Rows from block 7 of the audio encoder of a small contrastive audio-text model, named by matrix and row number. Rows with one number within an expert belong to one neuron, the router's apart. Each number is 128 + 32 x the weight over its row's rms, rounded and kept within 0 to 255. All counts start at 0. Numbers have three digits each.
Before each expert's rows are labels from the 100 clips, of 14976, where the router gives the expert most weight on average: "lies over" is the class under the peak. Only what is clearly more common there than usual is listed. The data: synthesized solo parts of chorales (CocoChorales).
# router: router (encoder.blocks.7.mlp.router.weight, 64x192, trained with AdamW), inputs 64-127
# up: expert up (encoder.blocks.7.mlp.up, 64x96x192), inputs 64-127
# down: expert down (encoder.blocks.7.mlp.down, 64x192x96, transposed), outputs 64-127

# expert 10
lies over: C5
router.10:169170057141136179105144175129108071085111092125168093144168127156101138083082151174125124155131105086109132114159126085115140163113156154110163100141113196148143113141093169177081126120165177
up.0:128188169118128128134181128056161144128128117067160150128166151172128175166128068147128162126186128115128082138128115163147141128117233128136166128128128128118067096102172123165183128123134106
down.0:084128117128149139172106077150122061154128096128172128148128188160145128086141128141128128153055174086130205105141107071164134085116165128180128193128189128168095128098117100147102121128053128
up.1:100079113128108091096128128142113136170128044147128117197128107109138128183162128070105180099139075139065128128108077117128056092128139139020112128074112138136100128128184119128089141114128094
down.1:167049128128144141136074067128083128087098181090042098114184135166067152128136128096128128083128133194125128140075128201142156101159150151095128093044128128131074109071128147128128125128109111
up.2:128128090034117159128128128164059073123128128110096128125147118168127111129090128101104136119111225128147128171154148128176128073101130146123130161081181151162133092128114128110134170139142128
down.2:133066163080087107068104128068181088128153121128115152086128078157112144124170128128128167128164164113088176097128128119128107085104163084095121182165153125128142147149174034090100128142125088
up.3:171163106069083128093134094107128105161172194117137132128128156091038204143130128038068131128126059128128131157126128159128069178231135128115128162070128142151066128113141181128121128128158090
down.3:128128161157170145128076070128128031146095145098065128148107101195128121128112135174206069128094107122167144128084126127161150128189132113055128133090186128095185128181173162128124128128128128
up.4:167128072128128128128128164092128149145117092078093169128150192162090169160128148128128109128151166161128116145227128128128128167156143174128099100118117136147128128128067107113104078128128128
down.4:175209176155084123116184097154126152118128128144144179128166128061128095128119128141152128115080089226180119201148142146215194128090147128128128128128092128128176112087128167175158137128128161
up.5:128168137138134143128121107111128153129116163099119196128124147104128039128131100169171168128128128047128128146064099128143104128186128128143096053179102108164163152111157087138128128128119160
down.5:128147106182168129128164128128128175128095184110128128164128128155156128090156100165188105128179099128189128156150128090128113111182102128132028157128128128128128172119127128072128128135107128
up.6:136131128129165076128135175088128128133128128128107108176070128101104140128215128090179223161128138058072128128143084166105128196192124097094069128080110128136081114171101177182128128093128137
down.6:128128128125128128064156070128159103151128128140128189106128213175087154113155128158094044175143128114138140114128074065143150128092051110092109128218128088117175139080118127128118134151126198
up.7:123128138103095164128128096128068128128142144151128172163135098065194107147152128226112141128085128153133129099097155128135096128128182149128128065212128152094224149128081128120112072106132126
down.7:128125128187159150168145181135128214128130077128154134108100182099154046128128122051152114155186161120128082061128139115103125151159126152128190151178057109123128128128095144094075115128147122
up.8:160124128109103128153120128128155096132139191092112057211095128128077128123128128055113128128089128089128128206173128141139093128128123139128175133128093134111128146128183183115076189128128128
down.8:199200143197128128128114098128146163128082128159087128128128146077148086140091138128123187154128132161091095133120108167128146128113128109054128128139128128124134128171137095128151128106061128
up.9:086125100128069193141078088128101150097153132128128161165131131128131199119172145143128128116080128128128135070065131093101097145122128167088128206127128137128146157111149159128081127125181150
down.9:115128102066090128191128058209122128128088154177101124088128128128155128155191152128128098180131104205077128144124164128170135128128128080128128128127128128131134128128181094155166078071065069
up.10:123064121128127209170157134163133128128087125131128130128117148128230098128128121151080128116137128128128129131094192081165140128128110128128067128056092127128128128128123128148100124187129128
down.10:175128128128128030128143128103128073194169160128101159088128128159098173160128128168236128128149128151128101047183104128107128128038129128128128146165117128128130101112128107103086169134144143
up.11:161075095180128143128128143108175128128144104115082097128128054148157132075128067179128166160128109116055128111085170178104167128108074196185041128100128178188128166119128122159128150126074128
down.11:128152230156161105155150185128161128078124117126183128159071099168128120133166128117133118085128155128128084147176162128148154077181129159118128148078168071134115135128119096122128128128158074
up.12:128150117109113119128128128128154117122128149048128219128129132133164128075128128159139155147079160128128128162072121128128153135128163118137123080155128128139069166148128193128128159107079123
down.12:089091100159128128096191128128128175107167145206178128147095152124132102128122085138106186109128127160128176081113128117132069128113167089106033141118113070128180159149191079123186128128161128
up.13:110104128128124128128154178106125128128119143149124155048131158105142128159055128128128108128124128187054149128110139128121131128128081119183128120117092076128128162156085066111128128128125097
down.13:068104128128128128177116170142128107096128100128132121134064163143158128128131140121149139124132104162137209142120118129062128110050128170148128134128128128128218128127176101116143138093181145
up.14:158164100128119070128130138090128138128070128085124081143126128128128213193064120118128177128188082128138072120144072137093123122131142159128158111121128128135127053076114128164070092137081163
down.14:063062109135147046092073128204129128214100098149115203128145148128180086124158128078068107115128163128121128087140128099161077140184072063128113123119128128128128069145159099128090094078124176
up.15:128141094087128103128128147128128109128184128128128128115103108141128072085128136128099080121128104146123133086183173128128142216139076128128095086087128099148078128085127128163126128116052134
down.15:081151122166126171176156088128119087074128085146070171162131114131154127166106183128128134151128128128191156141128087128128119128128128059128106128183107116128094128186097134078128157146168072
up.16:128171129117191098146103108117128112128126153088086128128120128131146119098176106101144101159075125128128128128144153128128183128198145128188124056176113097093149169172134128128128171106110106
down.16:109113128194128136136076162125095125192128101088128128128140098128147123128128118115128057128112088153119091123150077051132100128128128208128070128092086123128093131063090155128162128128119208
up.17:134128180130192081128102128128195156158128147128136138199128112152142128097144062140208205150090128128128096204106128105128128128142156104128122083128128128128128138145190115177090160128105118
down.17:209146128196128128187094116179128128128090098211167097178104128117128128151125153128090145128082092204128052132128073128146103102102128128096128200114110128167128168128118177166111128158128139
up.18:128085169128128114131138126160162151128181128128128128128128091215146085139117121130141128136159053128111128184128128152153136123134128128155190124131167128128099121128173128026108112128122079
down.18:128128158159198125128128122108128100131210202124128134128128131128083199155108080156141135090106128128136197128128147128175193143128000156087134161115128167094090121128124128175126128125132128
up.19:136146128128127044148128128187109128128081170128128128104128103114170128169144128031128114092138128136127175169128086117128128124128128128128168078110128128128163106081086110128138132102168101
down.19:182172038094144128072131078128173075128128183121187128046128129128128128142118128152179078046154079128128163128114166166232137128128162118142062181153134142090154096128126161116128128059128161
up.20:127152143128160127105149144160128128128081111147128149175134204128107128128128094128146071131108169128128128128146062146118133128128135149128128128092155209079124106142106168087128181142128186
down.20:128143128174128070186128128128177114128128156161178163077128052124128201150141114128128128094128112174182132136128092084128221128126128126128134128128173082128042128076185161071120128161122146
up.21:128111127081103115128128128144128185154082098095111143138144048104128076128128171130128128131128156128108128167128185110121117128128139128172172128143199128071135053095128105062128131128128128
down.21:128128128110071198140068159139130097130128074106167145110147176128094148106124154054088126147172128087154139128078137112128079155074128081119128132138155128172112130128128128148128132129128189
up.22:116104087128154083128128100128128181089128109128128117162092153130175143170126160144198128128114171100175183102128138128113128157128188085072128084166128174127128173084128123147128088155126111
down.22:102128143141113129117128084170127131158128145072109191159121113114123122055148168075108126102071128112176114078153128077122128128128182128128185170132128128128134128128129128113162166093117123

# expert 13
lies over: B3
router.13:156115131099148099121158119161117135131086121121098082114068113148125133065097102178131133090166087084185156123121122097125139131190097149151141147142096093179217115119133117151088077145154093
up.0:128134163162144172089076118144128072157130122182126026128128122147128176124107102128118128101110087141098153142107128150183179045128128128128128106083166158147128150128119144128175128128128096
down.0:111087128133128107098187087133128148136128093169120147085101150128108137127128132144109128155219128101098201137085177137189128084128150130128000201193161128131073183128167084128128136132133101
up.1:128128128172084144113167128104119169079169079118145091142128176122104110151077128149086162198111037162128071125128128128132112128108076128120163195128132148101061101094153124141130125128127074
down.1:171042128179089125188111117072128125128139050121175159111095124128150090144135172087193159074162128093112128128128128174094107167128128128154128144128128128129158128082167078128128146128128225
up.2:105128189222163175157120128120077109125082183142128100128128143128128128119169132088228111096110128096071100134128128150128088138070167128128098105072128088128128128175096104106111128139173145
down.2:128128143072128060164101161155090157128113107098094199126178128082062128193145126128128128064108204110128093171077103131173148128139100060128120128188128130035099139121095129092128128178104120
up.3:132076105151195160128167205078128097150128027154156119168093207128145097138145128128128139128125089128201128130125128108127117118068114071099090128128134128128055128125128168128193128119128128
down.3:125125134135086133146111109128102186116128111142128134095080130128168089166155136119048126153156128085097128161191140155083149144201128126131128128149101194123129143139131112128159155103157128
up.4:087128097193105151128126211132091180180217139086128134160095128076079128128101115147128132128128120157137077161100176128128128070076146128106157177112133136128159116126073129080128149152204165
down.4:082074138097206140128128151166198128126128128128128128101128168128128128128128128075198135128139104092199190098176065151099093118214128128128198160128128084086128114148128128100119154180078154
up.5:128133146138139131128128160116128143066128145128175141085167128128142108128117098128128196147106071104097074128087168128174157128108128139057195099176137126116180128121128117128164070128186140
down.5:104128110128128114097069115003128128137100128116120136146128128156128118128128171138128102128107098127128128128128086128127063128213128053128135128128113139151103241128128124138060128110128159
up.6:174096142101131108128128128148129128153093144128128098143128119196185163098128139150078118177154128128128184153146128091128146180128055189128098184115142132171046132049128145158195094128136108
down.6:063152095147088122128155128104074131128109151128153113141128121074120128162128128149128163128124086184120141133128097128093099170112188056195128086166116128143118107128168081128151138128081135
up.7:104162182128133128128139128128117119178119128092160092174107115183128081148115128150128100140161026154209128111154109156128128128122151177059133122105128152159014128128093128128128110128128152
down.7:128128190128085128135128128132095128103200130138112154128043128046057128128143128128148145147164128128128155112123128136093034128112075097169098128079147120084193133099033128128173147128128150
up.8:055128116211139128128057156128142157118182128090081196128145112128139121128128160122128128128150128163035172155097128082128128137128168122069128115136128130105081063117153128128126184112115189
down.8:128148169106122112128100175128128091128078082128094128128087161194128060128114128155128095074128093128170180146128081142164160128104206128111134105125128128139129094112177202128142088113159131
up.9:071126128128065128147128078170128163157141206132153151154139128115110128160127123071128189184128128139128079191181101150128128132082112133128128138148131128174091121182128122129128115128128103
down.9:128180141131150113109128088090128126128128138128160096128166128128127142142154133142152110128113127085073128128131128214060076161128157151132094128128095111122128128073173000131132128117120103
up.10:128147203139140250136113136128128128170128128128140128155068097152128099086128039131128204128173120111165079128165151128177123128149086128095128128136128147081122101128055149108102128128147128
down.10:128128063128128106086128231048117101145183134175128128128128112128102115090111120168185163123128126128128128128128090180100128065140075147128092137128188049134099194163128102142183128035119128
up.11:109093142104093150128111128128151128051097128134182128128186128097134133128128125128172149162104128105207128128110128060134128113147128128128088106128161105163167128048128128094084143133097059
down.11:173120116157099128151157147083178103128103128091128128165097050143128121124089099129128208113128128189151128062174128099086139126118150151125195128165145168112087147214128107062128089128114111
up.12:105141140056161072165082074044153145147136088186148128132100153170150072117128128176128172169072122128128128128136162113137089111128193128125101162128128145112128207175128128136077128188119128
down.12:094157117064128069105128132098128128144128128116168221135075105155108169131128130159139128128128128131088177138109166170123119124076128087177109116128072128134135128128118160155128182125128058
up.13:104059123086157136058133078224172096151122065137157167148136081089143129128092103089149107128128168165110052093127066131119030128086114049091135128076174128143134128128128128173128143128128128
down.13:163191128187079128197119124080184150128126048128135124118077128128128128102128096112147128154149071124128154097150128133128149128176128162128157078128040122128102143170180128153165128093111121
up.14:128191173178168173096071128140113126110160120084128128128135036128128105052128128162128091081089146073128128128101173100128159132128145090156175128104119177128078128136128113128128128110132066
down.14:128064114095110128128195071102103124142128109139077041070153193133148155169175128128116062101124128128128128084072131117177128128060161145128073128165155128148100146159181137128128134128056157
up.15:128130114121128094097128128072072153125131143093183130126142077099121128166128160151127196187170128138099108089118128115190128082128155120123128231096089091090128128108080075111101128133158163
down.15:097128124091128143142078138175136128125128128139148068021128146181131118082120128097116128204128128153139129075128168178055106128010128125163128154130128124138149166158128110078077128141128128
up.16:128115133128151128128124146103128063152128167128128128083141125128115161112128082094122128140128206090072191072115128057128128128128083143076128128128084128174128167071152128080095128128081093
down.16:158128128128127128122169128128128128128163089050111087128125122175128128153128070128072128128191053128128103143095052128128128122119128151061132128109144128141128102128205128128128128101128119
up.17:128128128128152126089128102074129125067128122122122195128088106128128174128143128192133091124128148087111147117040128159179151135193128122161218128128128152108113110092156088117087148162140128
down.17:119128101128128133224103180039128125143161084154128114166096170211137098128096137068184137040128066146128128084066128102128088098128128152088128074128170128128128128145109138128147128108157128
up.18:128128148155127128147111122106123118128113128128145128128083219128128105092128169026110157128174128176128149128118128127086128078097117128063078160133133153096128126129150148109172128148146128
down.18:140121128105133128151172100199115140107135128104181128136152128115101142164148148143093128126128070183089134145114128128157095128128174184151128128179128070128155031125158128128122158128128127
up.19:106155053094112156062180167160128128128048128158172128137132086106214119128185115166146146149147130176096066128186128095128128122096104128148066146128128128128113088130078128093128167096203104
down.19:171128128166128150128108097140142081128168128115159124115126211110088119134204094118121090157119128128138220113181128128128128128000136117185176112146128146128076193078212128149128178128136128
up.20:138110128128154110207127128128099086106103178128146128128108144129128128107139128128171128104143166132128128128147180128173128180128128128169158142152136078128085149107088128128048129127160182
down.20:176128056133142183095101151071105112110123145128128078167147110128128079096128128145057150128089128169107142128097080150075100122127058076099128111050166106141129154194085083169053090135065128
up.21:128128128093105052125128111136130105128130128129129165109127150128076141128140147207153212150176128141151105129128092089125128138084134184095145092131128124128136171128128128128128079153128128
down.21:083128069128180205128117128143128166183107128128174128147096138118099128128106128078120161089174061165128128128128098156128052128105198128128128107145124128121128208079131128170128075128123161
up.22:128179086128193128113061128128154164077180120104124160128114128128128164128142116128128043114112128128111070186128155171128128128128128128074101102149128157066106182127105143081157121129146105
down.22:128110138149142119128128128128128098128192128135074093093134170137163131199114210128151128148104192128128128125135135126203075128141128128128043128128107194061128128053164128128212084087181193

# expert 59
lies over: D#4; D#5
router.59:127130090148119132150117127172093170079193114117054119150160151131126170099138101156143102148109122063120176047162111158140166163132101112121138173078138146200103164173144190147099112170077124
up.0:061066128115100128123097137119112154128134128092146087120091155126150166134211145129128084152211165080103168070135118128149124064100128128128128158128119179182128128141147128128150128128138128
down.0:128133190126128128148105120159128069172128128128102057128099123085147173121114117050128128150132095053074136071128168147152100128128141065158088107120128127144128075115091109128128123128126148
up.1:128146128187130154114132221128071080179128119134149128089141081178179128161222128071147179128128128116143114122128176128144128122128035119103128128087122129128128160100117159108101061128094063
down.1:128088090128078128128158128189175122092064148134128128128128150162048164167140128146086120105164095188128169128128128133123115147079143074170111079128128128128112097149162175124076099115128195
up.2:117132098128156128128128177114127128165163142126129123128154142157126134040144128128104128133167128128138128128224134128128167097085078203079128128128114175081038137128172105119104080128128128
down.2:128106128096162128071148186194169128068128138138128160086128128068090098128134128148128122128108111176167068128189128199190128155140117115089105153151150108194146192128128151128128160208156151
up.3:190135108131151128096102128096106157128070135148128128107122126151128098112038174137157235095128156128125150133092117105128076054148152118120122128138128164128036206168138103041101135102099128
down.3:167130161085212127111073080128128098064128128077137160149201104096128150103128158047095092144128128128128123128142128238105156107152128128214128133137128128128123085127128160128088071177128109
up.4:138169192128071144074118074103128075117105104128090115160103118135102192110141221141119147163038112128092151089170129107079083143137177161150077146144083159084172149135101116144128128128090131
down.4:194103055175128157128128128056105154144128096111154057113128133123084110128152128168117104111171168126128128078114132155128111128128125128128190060055172128128147099103130098182154156121113128
up.5:094110128189123140118128130109129178128128064128105132131170126107122128109100128127128104128184128129128133080128104128128089128128069128128158128133128196131103215128167082195144079136131128
down.5:186064152120150055158143128128131128128032167128078148087151135127128165150156178128131094128128128096038080110110118158138128166140128101056105128123128118128164128115128128124115128128128182
up.6:090168174144128126119139151014151128233128180183128091088128132179035154071120112166128171166130128192112103171128128136128114128135128107088128173141139128123163086128144174166089138178149128
down.6:128163160128128144187131000128144138128072147109181130128146097154089133128188128209095039124123128112128150158128128111173183119166107093076111136074128080128126117128102103187091128134128111
up.7:161146081108128067153164102100168163075128148095107128120167080137128128111128139129128157128117149155128107247123100145138114171183079128128128139128149158128128134103128120155182128056128188
down.7:090128142211187176131128148063134128171122164088071128128128128128176113253156128109110170094107090128128074128137153128190091093086128120128074155128086122079102128135116128216139128107128083
up.8:128128124128128128141154121179136119128160128128128128128180141090110128128128122171128131128092102128196185168132141145183138093128130062092128191158126128154146086124087172130108142128108130
down.8:169110146131111079168126128128118128138128120136128128116097058105118144085128181118128128149159163191092116155128128037132128084128148195070194173128104093128148128095160128128100128132080128
up.9:143164128133111165111193128129128175128069128154167128096128128126105128162163211128128179203118117128128089169148128109128128032128128128128128077128128080132128110128142150121134086060128138
down.9:138128116128194128125143101128128124150118128128084099103167068073128128124087046136131101107185116118099083128137116123067160128128128128234128191128224161128070128173128128154103111128155128
up.10:128139196128128128083128128128128047161075154158171086154128114112128137113190174128122128128085112088110113128128152128157124185128119128179114113067128128080128128113127128128099128128202124
down.10:061128128129086160147128182154116170146128087128094216113140128128128153128142147115091053170159126145136153115143061128160163128128128128096132128128141153226208042128128136193128127128153159
up.11:070148167128095120192074128171151156201126128107125128080142128096124139127077132128198128158141128070123141128087134125127089214162071078128128128128138118095128134057143128183128121128196103
down.11:174066128099164128081128138067150128128086180194142161128128128153176125106187128128128099157128166078095110153173079128112168104114128203161110200139135165165101168141170117088084128128139157
up.12:151128100070091077155098130173169200068128116155090128095143196128148128128045136128117186149152082128174136128128095152128128167060147109161175135128103128128051128147127147151150128103128117
down.12:119118128128159166122095137141128084128071127128128128128076109098191128136166128180171148128025107128199128150117080128128138078126160165128177178169128139067128180147133075162131209128128097
up.13:128169128106162167186128206128128128128112163150128128046128173128215128128128086148128189146171128128205149126128128128098128134226078128100112140107080080129082053096073163116154128128128104
down.13:128140097181202128099128128128145128189149128120128073128113095109136128131100174118068128128128114151084094133083074128098128128095103141251092201128128128123118159128131128128144128102128105
up.14:084113128128150128158089065107128085128145128164105114138128171120101080130128128137067156156128132097112160139128100142069145116128107128201120189150138103133060125128126049128143128183128093
down.14:097149114103084128128128091134128157128047128056128095128169172164106128145128126075128170203128130128132117142034128144076108128128128128145153151151061128128128136121101105128128099128185091
up.15:167132165108128143193078128128128177080157097107128159212128145123128138128113128128128128128073128068128168128128128128128070110128175150150128167092140182091128128157128171055128144128085128
down.15:099128130128128168128128136128198133128110137169128109128102170098084191128133085128104131128128108128126094123128082213128127128144128128068192143157128103036128128128061065180118128119119128
up.16:128145128157128128158133152073168141128128178128182128095128061083109092128117148128147113105129128116138128128128128182144150128053180079151106152154095093168128095128128128128114135088120121
down.16:149127179185129157128124148128175084160089128128126181158128127185152167128143082062112128102125105123109128128128102107068128078099128144181128087128130164065097128165151096144128080078137128
up.17:172128128128128201117128113128128127093128115143200128108182121122159121128151174117128210157128128196092078147086128113122081152158128217130119128180128128132119163096128073107091128099071063
down.17:135130070144063167118128142156175164096128178109086085128062112128128130140105105131128131153128165159166143143090101128140144128199132147093128118101128137042083128128128163158092128128092106
up.18:142060171128128056081123120108116128186184071128139105137104075128103122112164141108158068093128170128128141149184105120162187115137062145171054127058083128128149148094128104082138139128126128
down.18:113128154128123128132128122125128128167170154161127161128128169162145128128128128116105123099128083108168128128128128054160113125116108075094119115110204111191068052128157158128168054128166148
up.19:128088128118128187044153137158128128092189128159127174156128128155128085078128174168128126128128128071128128128128098118122093128077043128250128128128103076099128135105054128129102116064128128
down.19:128081128130217169159128128086175139128128128170138136164128101128128087128158128139167172123089085112083143149074104128123127128127134100167145165128058171128128068178185128138094117128118094
up.20:128156146128128128134125128128089101128170128128128128091105204128154186128128143128128159107128133117137132154093128103128042127128144160175204118185128160128174128134128053091106100188100128
down.20:133160146071104127090128102057128128103128093146108113050128042083151128128128094155073164154167070185021065150128128124178066164128128114128181128128164128043163121138075171089128128128092128
up.21:075128083084128140182089175076159121193145133078172168146139128090128128128107097128110128173132128137137147128152109132130138184172128091071123177168177096087128074128106134216100184116101138
down.21:162147135193153109128114127132199144179128144212128028128128087157128128100128105155087133132076109128119128128121128138163170128128107140150140179157154172128128209170108050114128122088132128
up.22:133128128137201164119062123128110100150188128155128113128128128248097144196141093130090164126106128103128184109128133112093111120149128128073160142128128186187128128196172151128187128125108128
down.22:063128167128128090119203128128154113113063119128128178064158160137160128075166087128097146110153128155116092092128159076128132114181113096068128098078169131128128195096128143094128146172124163

# expert 61
lies over: C4
router.61:140155088111086142140107140171090161094142100113170071156139150153116094124091134196194122111098064119153161078230089098082131114154086069143100170130154126110159104122137159080057056143159147
up.0:162161128128111078142128112128128075191128081128060066128145157128104094128103047128128122128128128090121208117128128097128106128227128137140128128128171121120190171109198089128038104128113128
down.0:135128165167113128122108128194128132075122151128128128131147094159192086128160053116128117077128129090128136126128128128161123128128128182079128149128128081104128119128136128119200172128184081
up.1:109104128123128128108132150128123079128066128128114129155181105128144090084111155128103092104159076128098121128128089150128118125149128075089161176179244074199186142159212143141118135129128215
down.1:088127132167156128144115128169114091107161098132128166068128158128140128107104128163122128138194125139085141128128128145128156202153127134092085070133143133132105128128145128125128087128173101
up.2:134185144128175073093082134110139156055128121128128076128128109128138125128161128094128128116086128140105174108162159128128207117160104128130124136103090144162173168118175128212128104149069128
down.2:167128158252128117082128128140080059122128194128128121088119128147171151128163089112136128128128108164091086084181100118185154128099147185165108196128129136104128128137135100123164055198146139
up.3:155128128179128131134064136128111128176132142109177159128128128120128131153164113072165128157172173128128156128155134105042091121066196091128139153131142138136074128096128172107121128130151177
down.3:107137138081135118081128146208163128098116100078143089149118167089097136090087119128128114078157195115066095128097159128123101174173111133158083128128102164128088129111085190121114128128170128
up.4:128116128066071165126115150128126129158128123107129038159128120108141111161205081124121128186086106167095128134128086128128123110140128128179128128128128128111128071128128149132112128128168071
down.4:080128148128202128158128037095128102196128106072128140158128080196128172123127128137131128141128192086113077109114088185061128128116128099186163143128129081161086128128216054166128111077154056
up.5:128128086128127121128046047128148139172078163128135083109128096128159177154140114160172140108072128145145233094128109105114099130128184128061178188138128087163075119128128128148099128149128128
down.5:098109172128158113136132079128115128063128129101145172116097181036128102128128174128142128036107101128101128155126151128156195074128065128137128108115121128166139128128196117132143128082115110
up.6:150191171096107098162158044111128128128128128134161128131128128128050128140128172174128134128070120108128128127082089105189128128153108162106172128124161128146128134255128143106155087137128128
down.6:080089138165122169134128179128181134128032148115100077072099128155168120123079103096128194152128145176117055115100111110147119075128116128128104111070118116095083162090129177109155164128108128
up.7:089089080157128113128111131155155120128128080101128088128128132074128082128067127128128128128180164147128179130093128128128116128059125146137133125128069143131128178098141128128128116093138064
down.7:154061184100198122085123044128098123113128128128143180203179113128170162188148151128109175133128128128164117137177128128128076155119128107128105139119128128182146115140149108122128136140198173
up.8:138128154141067128141108145125110095163128050184107166128153080071126133128124079094128141109091121164087056166195201162147110130170047121128128110109131123149144119105132133143158149112071155
down.8:081128128119127153091095184149152141100128127107121128063090120163149128146128128159142133130128138157128128128141137081123159128099128147103104128176128128168082056128128136121173208202152128
up.9:128128152057142091189128130134130171135077107086151133152060128133138128111223138128150143128071193166128162128095127106162144128176154080191128128107173139133113128163128091131198147129186157
down.9:139096128096082162137147135203131180169080151128080081154177171079166188128058065111128162165138171074108128128098061125108112128125115128128128068115124128169142128068131145203141115128147067
up.10:128109128128128118096184128110143151115072102175128173066128126113185094145128145128059128099169128128100128128128082167153128145128155128128128141138113218098090070128187128089168119101128169
down.10:070128114098128128128184128128128128128137128098134114136128128098105094128151128170099128128115098097128128150179141047121128128156115097180232120082128128115154123082128189145128156101139068
up.11:128128128070133128155128128128076105047117083099128128128061157071135167128128097125147128083104068083092128112128176091180166128128166138147133137128117128072128136128166085140184128099143128
down.11:054136159128153135095177114168128124194158128156135115080119126128128128128106086111143106197172154159148128094144050190146105076155139194128128141128154161149128110128128136128100128103079096
up.12:098128079204175122128105115128152128128099116132193128101152052128179101135128128081127176143128089101128175153180148125128128128166128085128129040111128086151137125066094134128143173096131145
down.12:180115099121131161128128103121080128134179085143128102052104128128128128109112139178146114139094100063128119128136128106182140128190128147128142128078128078092128101148178113126108123085128128
up.13:138132134128149051128189133120211168088080155189209138088134182128128111157065184128084128150128166066106128090128128128128125128124167161156128128198096097128128122102128128128099128098128128
down.13:189124128116108128157096105105128134176142128129128109197186110095128128157167066177052131128118173106155151085106116121095161093128118127182128145087097127166103177128063114114128128113061137
up.14:128090128149158200173128064128090128100120106128126203105083128128059161139128128184128128067223190127095167128091186169128106040076128114128144167154131128128128171060131128128185128140120117
down.14:141119135105128158118136105128149175141128185121195111128146129128135104086078172128148128099128209128078066128157110146128084128132083173128159173166128110110128055111128125128154120088117191
up.15:128125132128189117121128128222093095134128069128155119187096128128084128087097100218182127096128128066118128108176128128151122104069119128104128151128090067097128128128128182128103115140235165
down.15:110128076142128069145079128207170097197128155178142052077163091128215075138146128128128064158082143128116155128144128128082188057128128128168115152152113156081075194123158044127126099128060124
up.16:124128171128239116130128128141140128128166124128101183077090128181118128128128180094128108115114135128128147143111132104141128069103128128130118068113068128128199128112128145128128128125066128
down.16:128149127148102162128177128128144135120163105128128113178099125128186128158128128067092187140120141175128128178128128128128095128128110144145144169096045148172095128110128112138163168090176128
up.17:098128161175128107131128141184128117084128171131128128128128092139103131128127211128108128179076107128121181099133179128075155146123126184128056128056097132101168124165128215189128165117153115
down.17:116121128107128128151158178166167128123137128138130128128162065202127050143106069130128088078085139128195105068130128056112128128128112172106091110153128128048128128128128136057128067128171128
up.18:109107169137200128128084138129100106125090128130141128128204074136082128128095128097125164128152128179118128156155128128122143170122123128169128128128128128128102079095151166112128166128206128
down.18:128175162128128128131119128171160150128132128164128159138173137121085128128128035128205110066128207135086128130117162128104128128151128184237128118128128144135128092204143053118100172126128055
up.19:124128128119190111158080120128113128128140112128118150105128164128183125084129145150128128128064128120128126156223128137128172079128109186129167128046138169073128128117128132224143128112058239
down.19:128124153100102108137135134112201163138076137155128160000128150128179145131128143130128147134117083128153121104109143142165095138108152135128144114142128128175128123144160234068147146128128128
up.20:128074100128128101107136137128149128152077180114099161188128054124128155070145151128112073142153212128130128129128143183139130128128128192165119131041128104128113158128128119165179128114124128
down.20:152128110179128134120128090175128144191109128128123106157171182096128128064154052128128158119112116128128169128130165171111181164128128163105116132128128111198128137128144115160068128128031128
up.21:146128142153115128101128195192163128152177128104108201168109146128169156103128058170128128128128131125124196128128069115128141180059189090149165128126128194168078050170055029070103124111065170
down.21:096128121128073128137071097128142126054143128173191158137149163128164118155128149128159160128094143093112128109120188102170128128121129084180117155128125128149114190097179068128176162123145057
up.22:129128119079171160109136128116128188166128128102159150105128075128131128128184169128132093128148205073207128128128101079133100123121128158186143082100128174128117128128085148077117131143226145
down.22:178063113123200087128100134128179101132128154135102159149101109190112109138079089149101131180126102158117162128086180167158158201090132129165128174053162128078087128180128087192128129122100128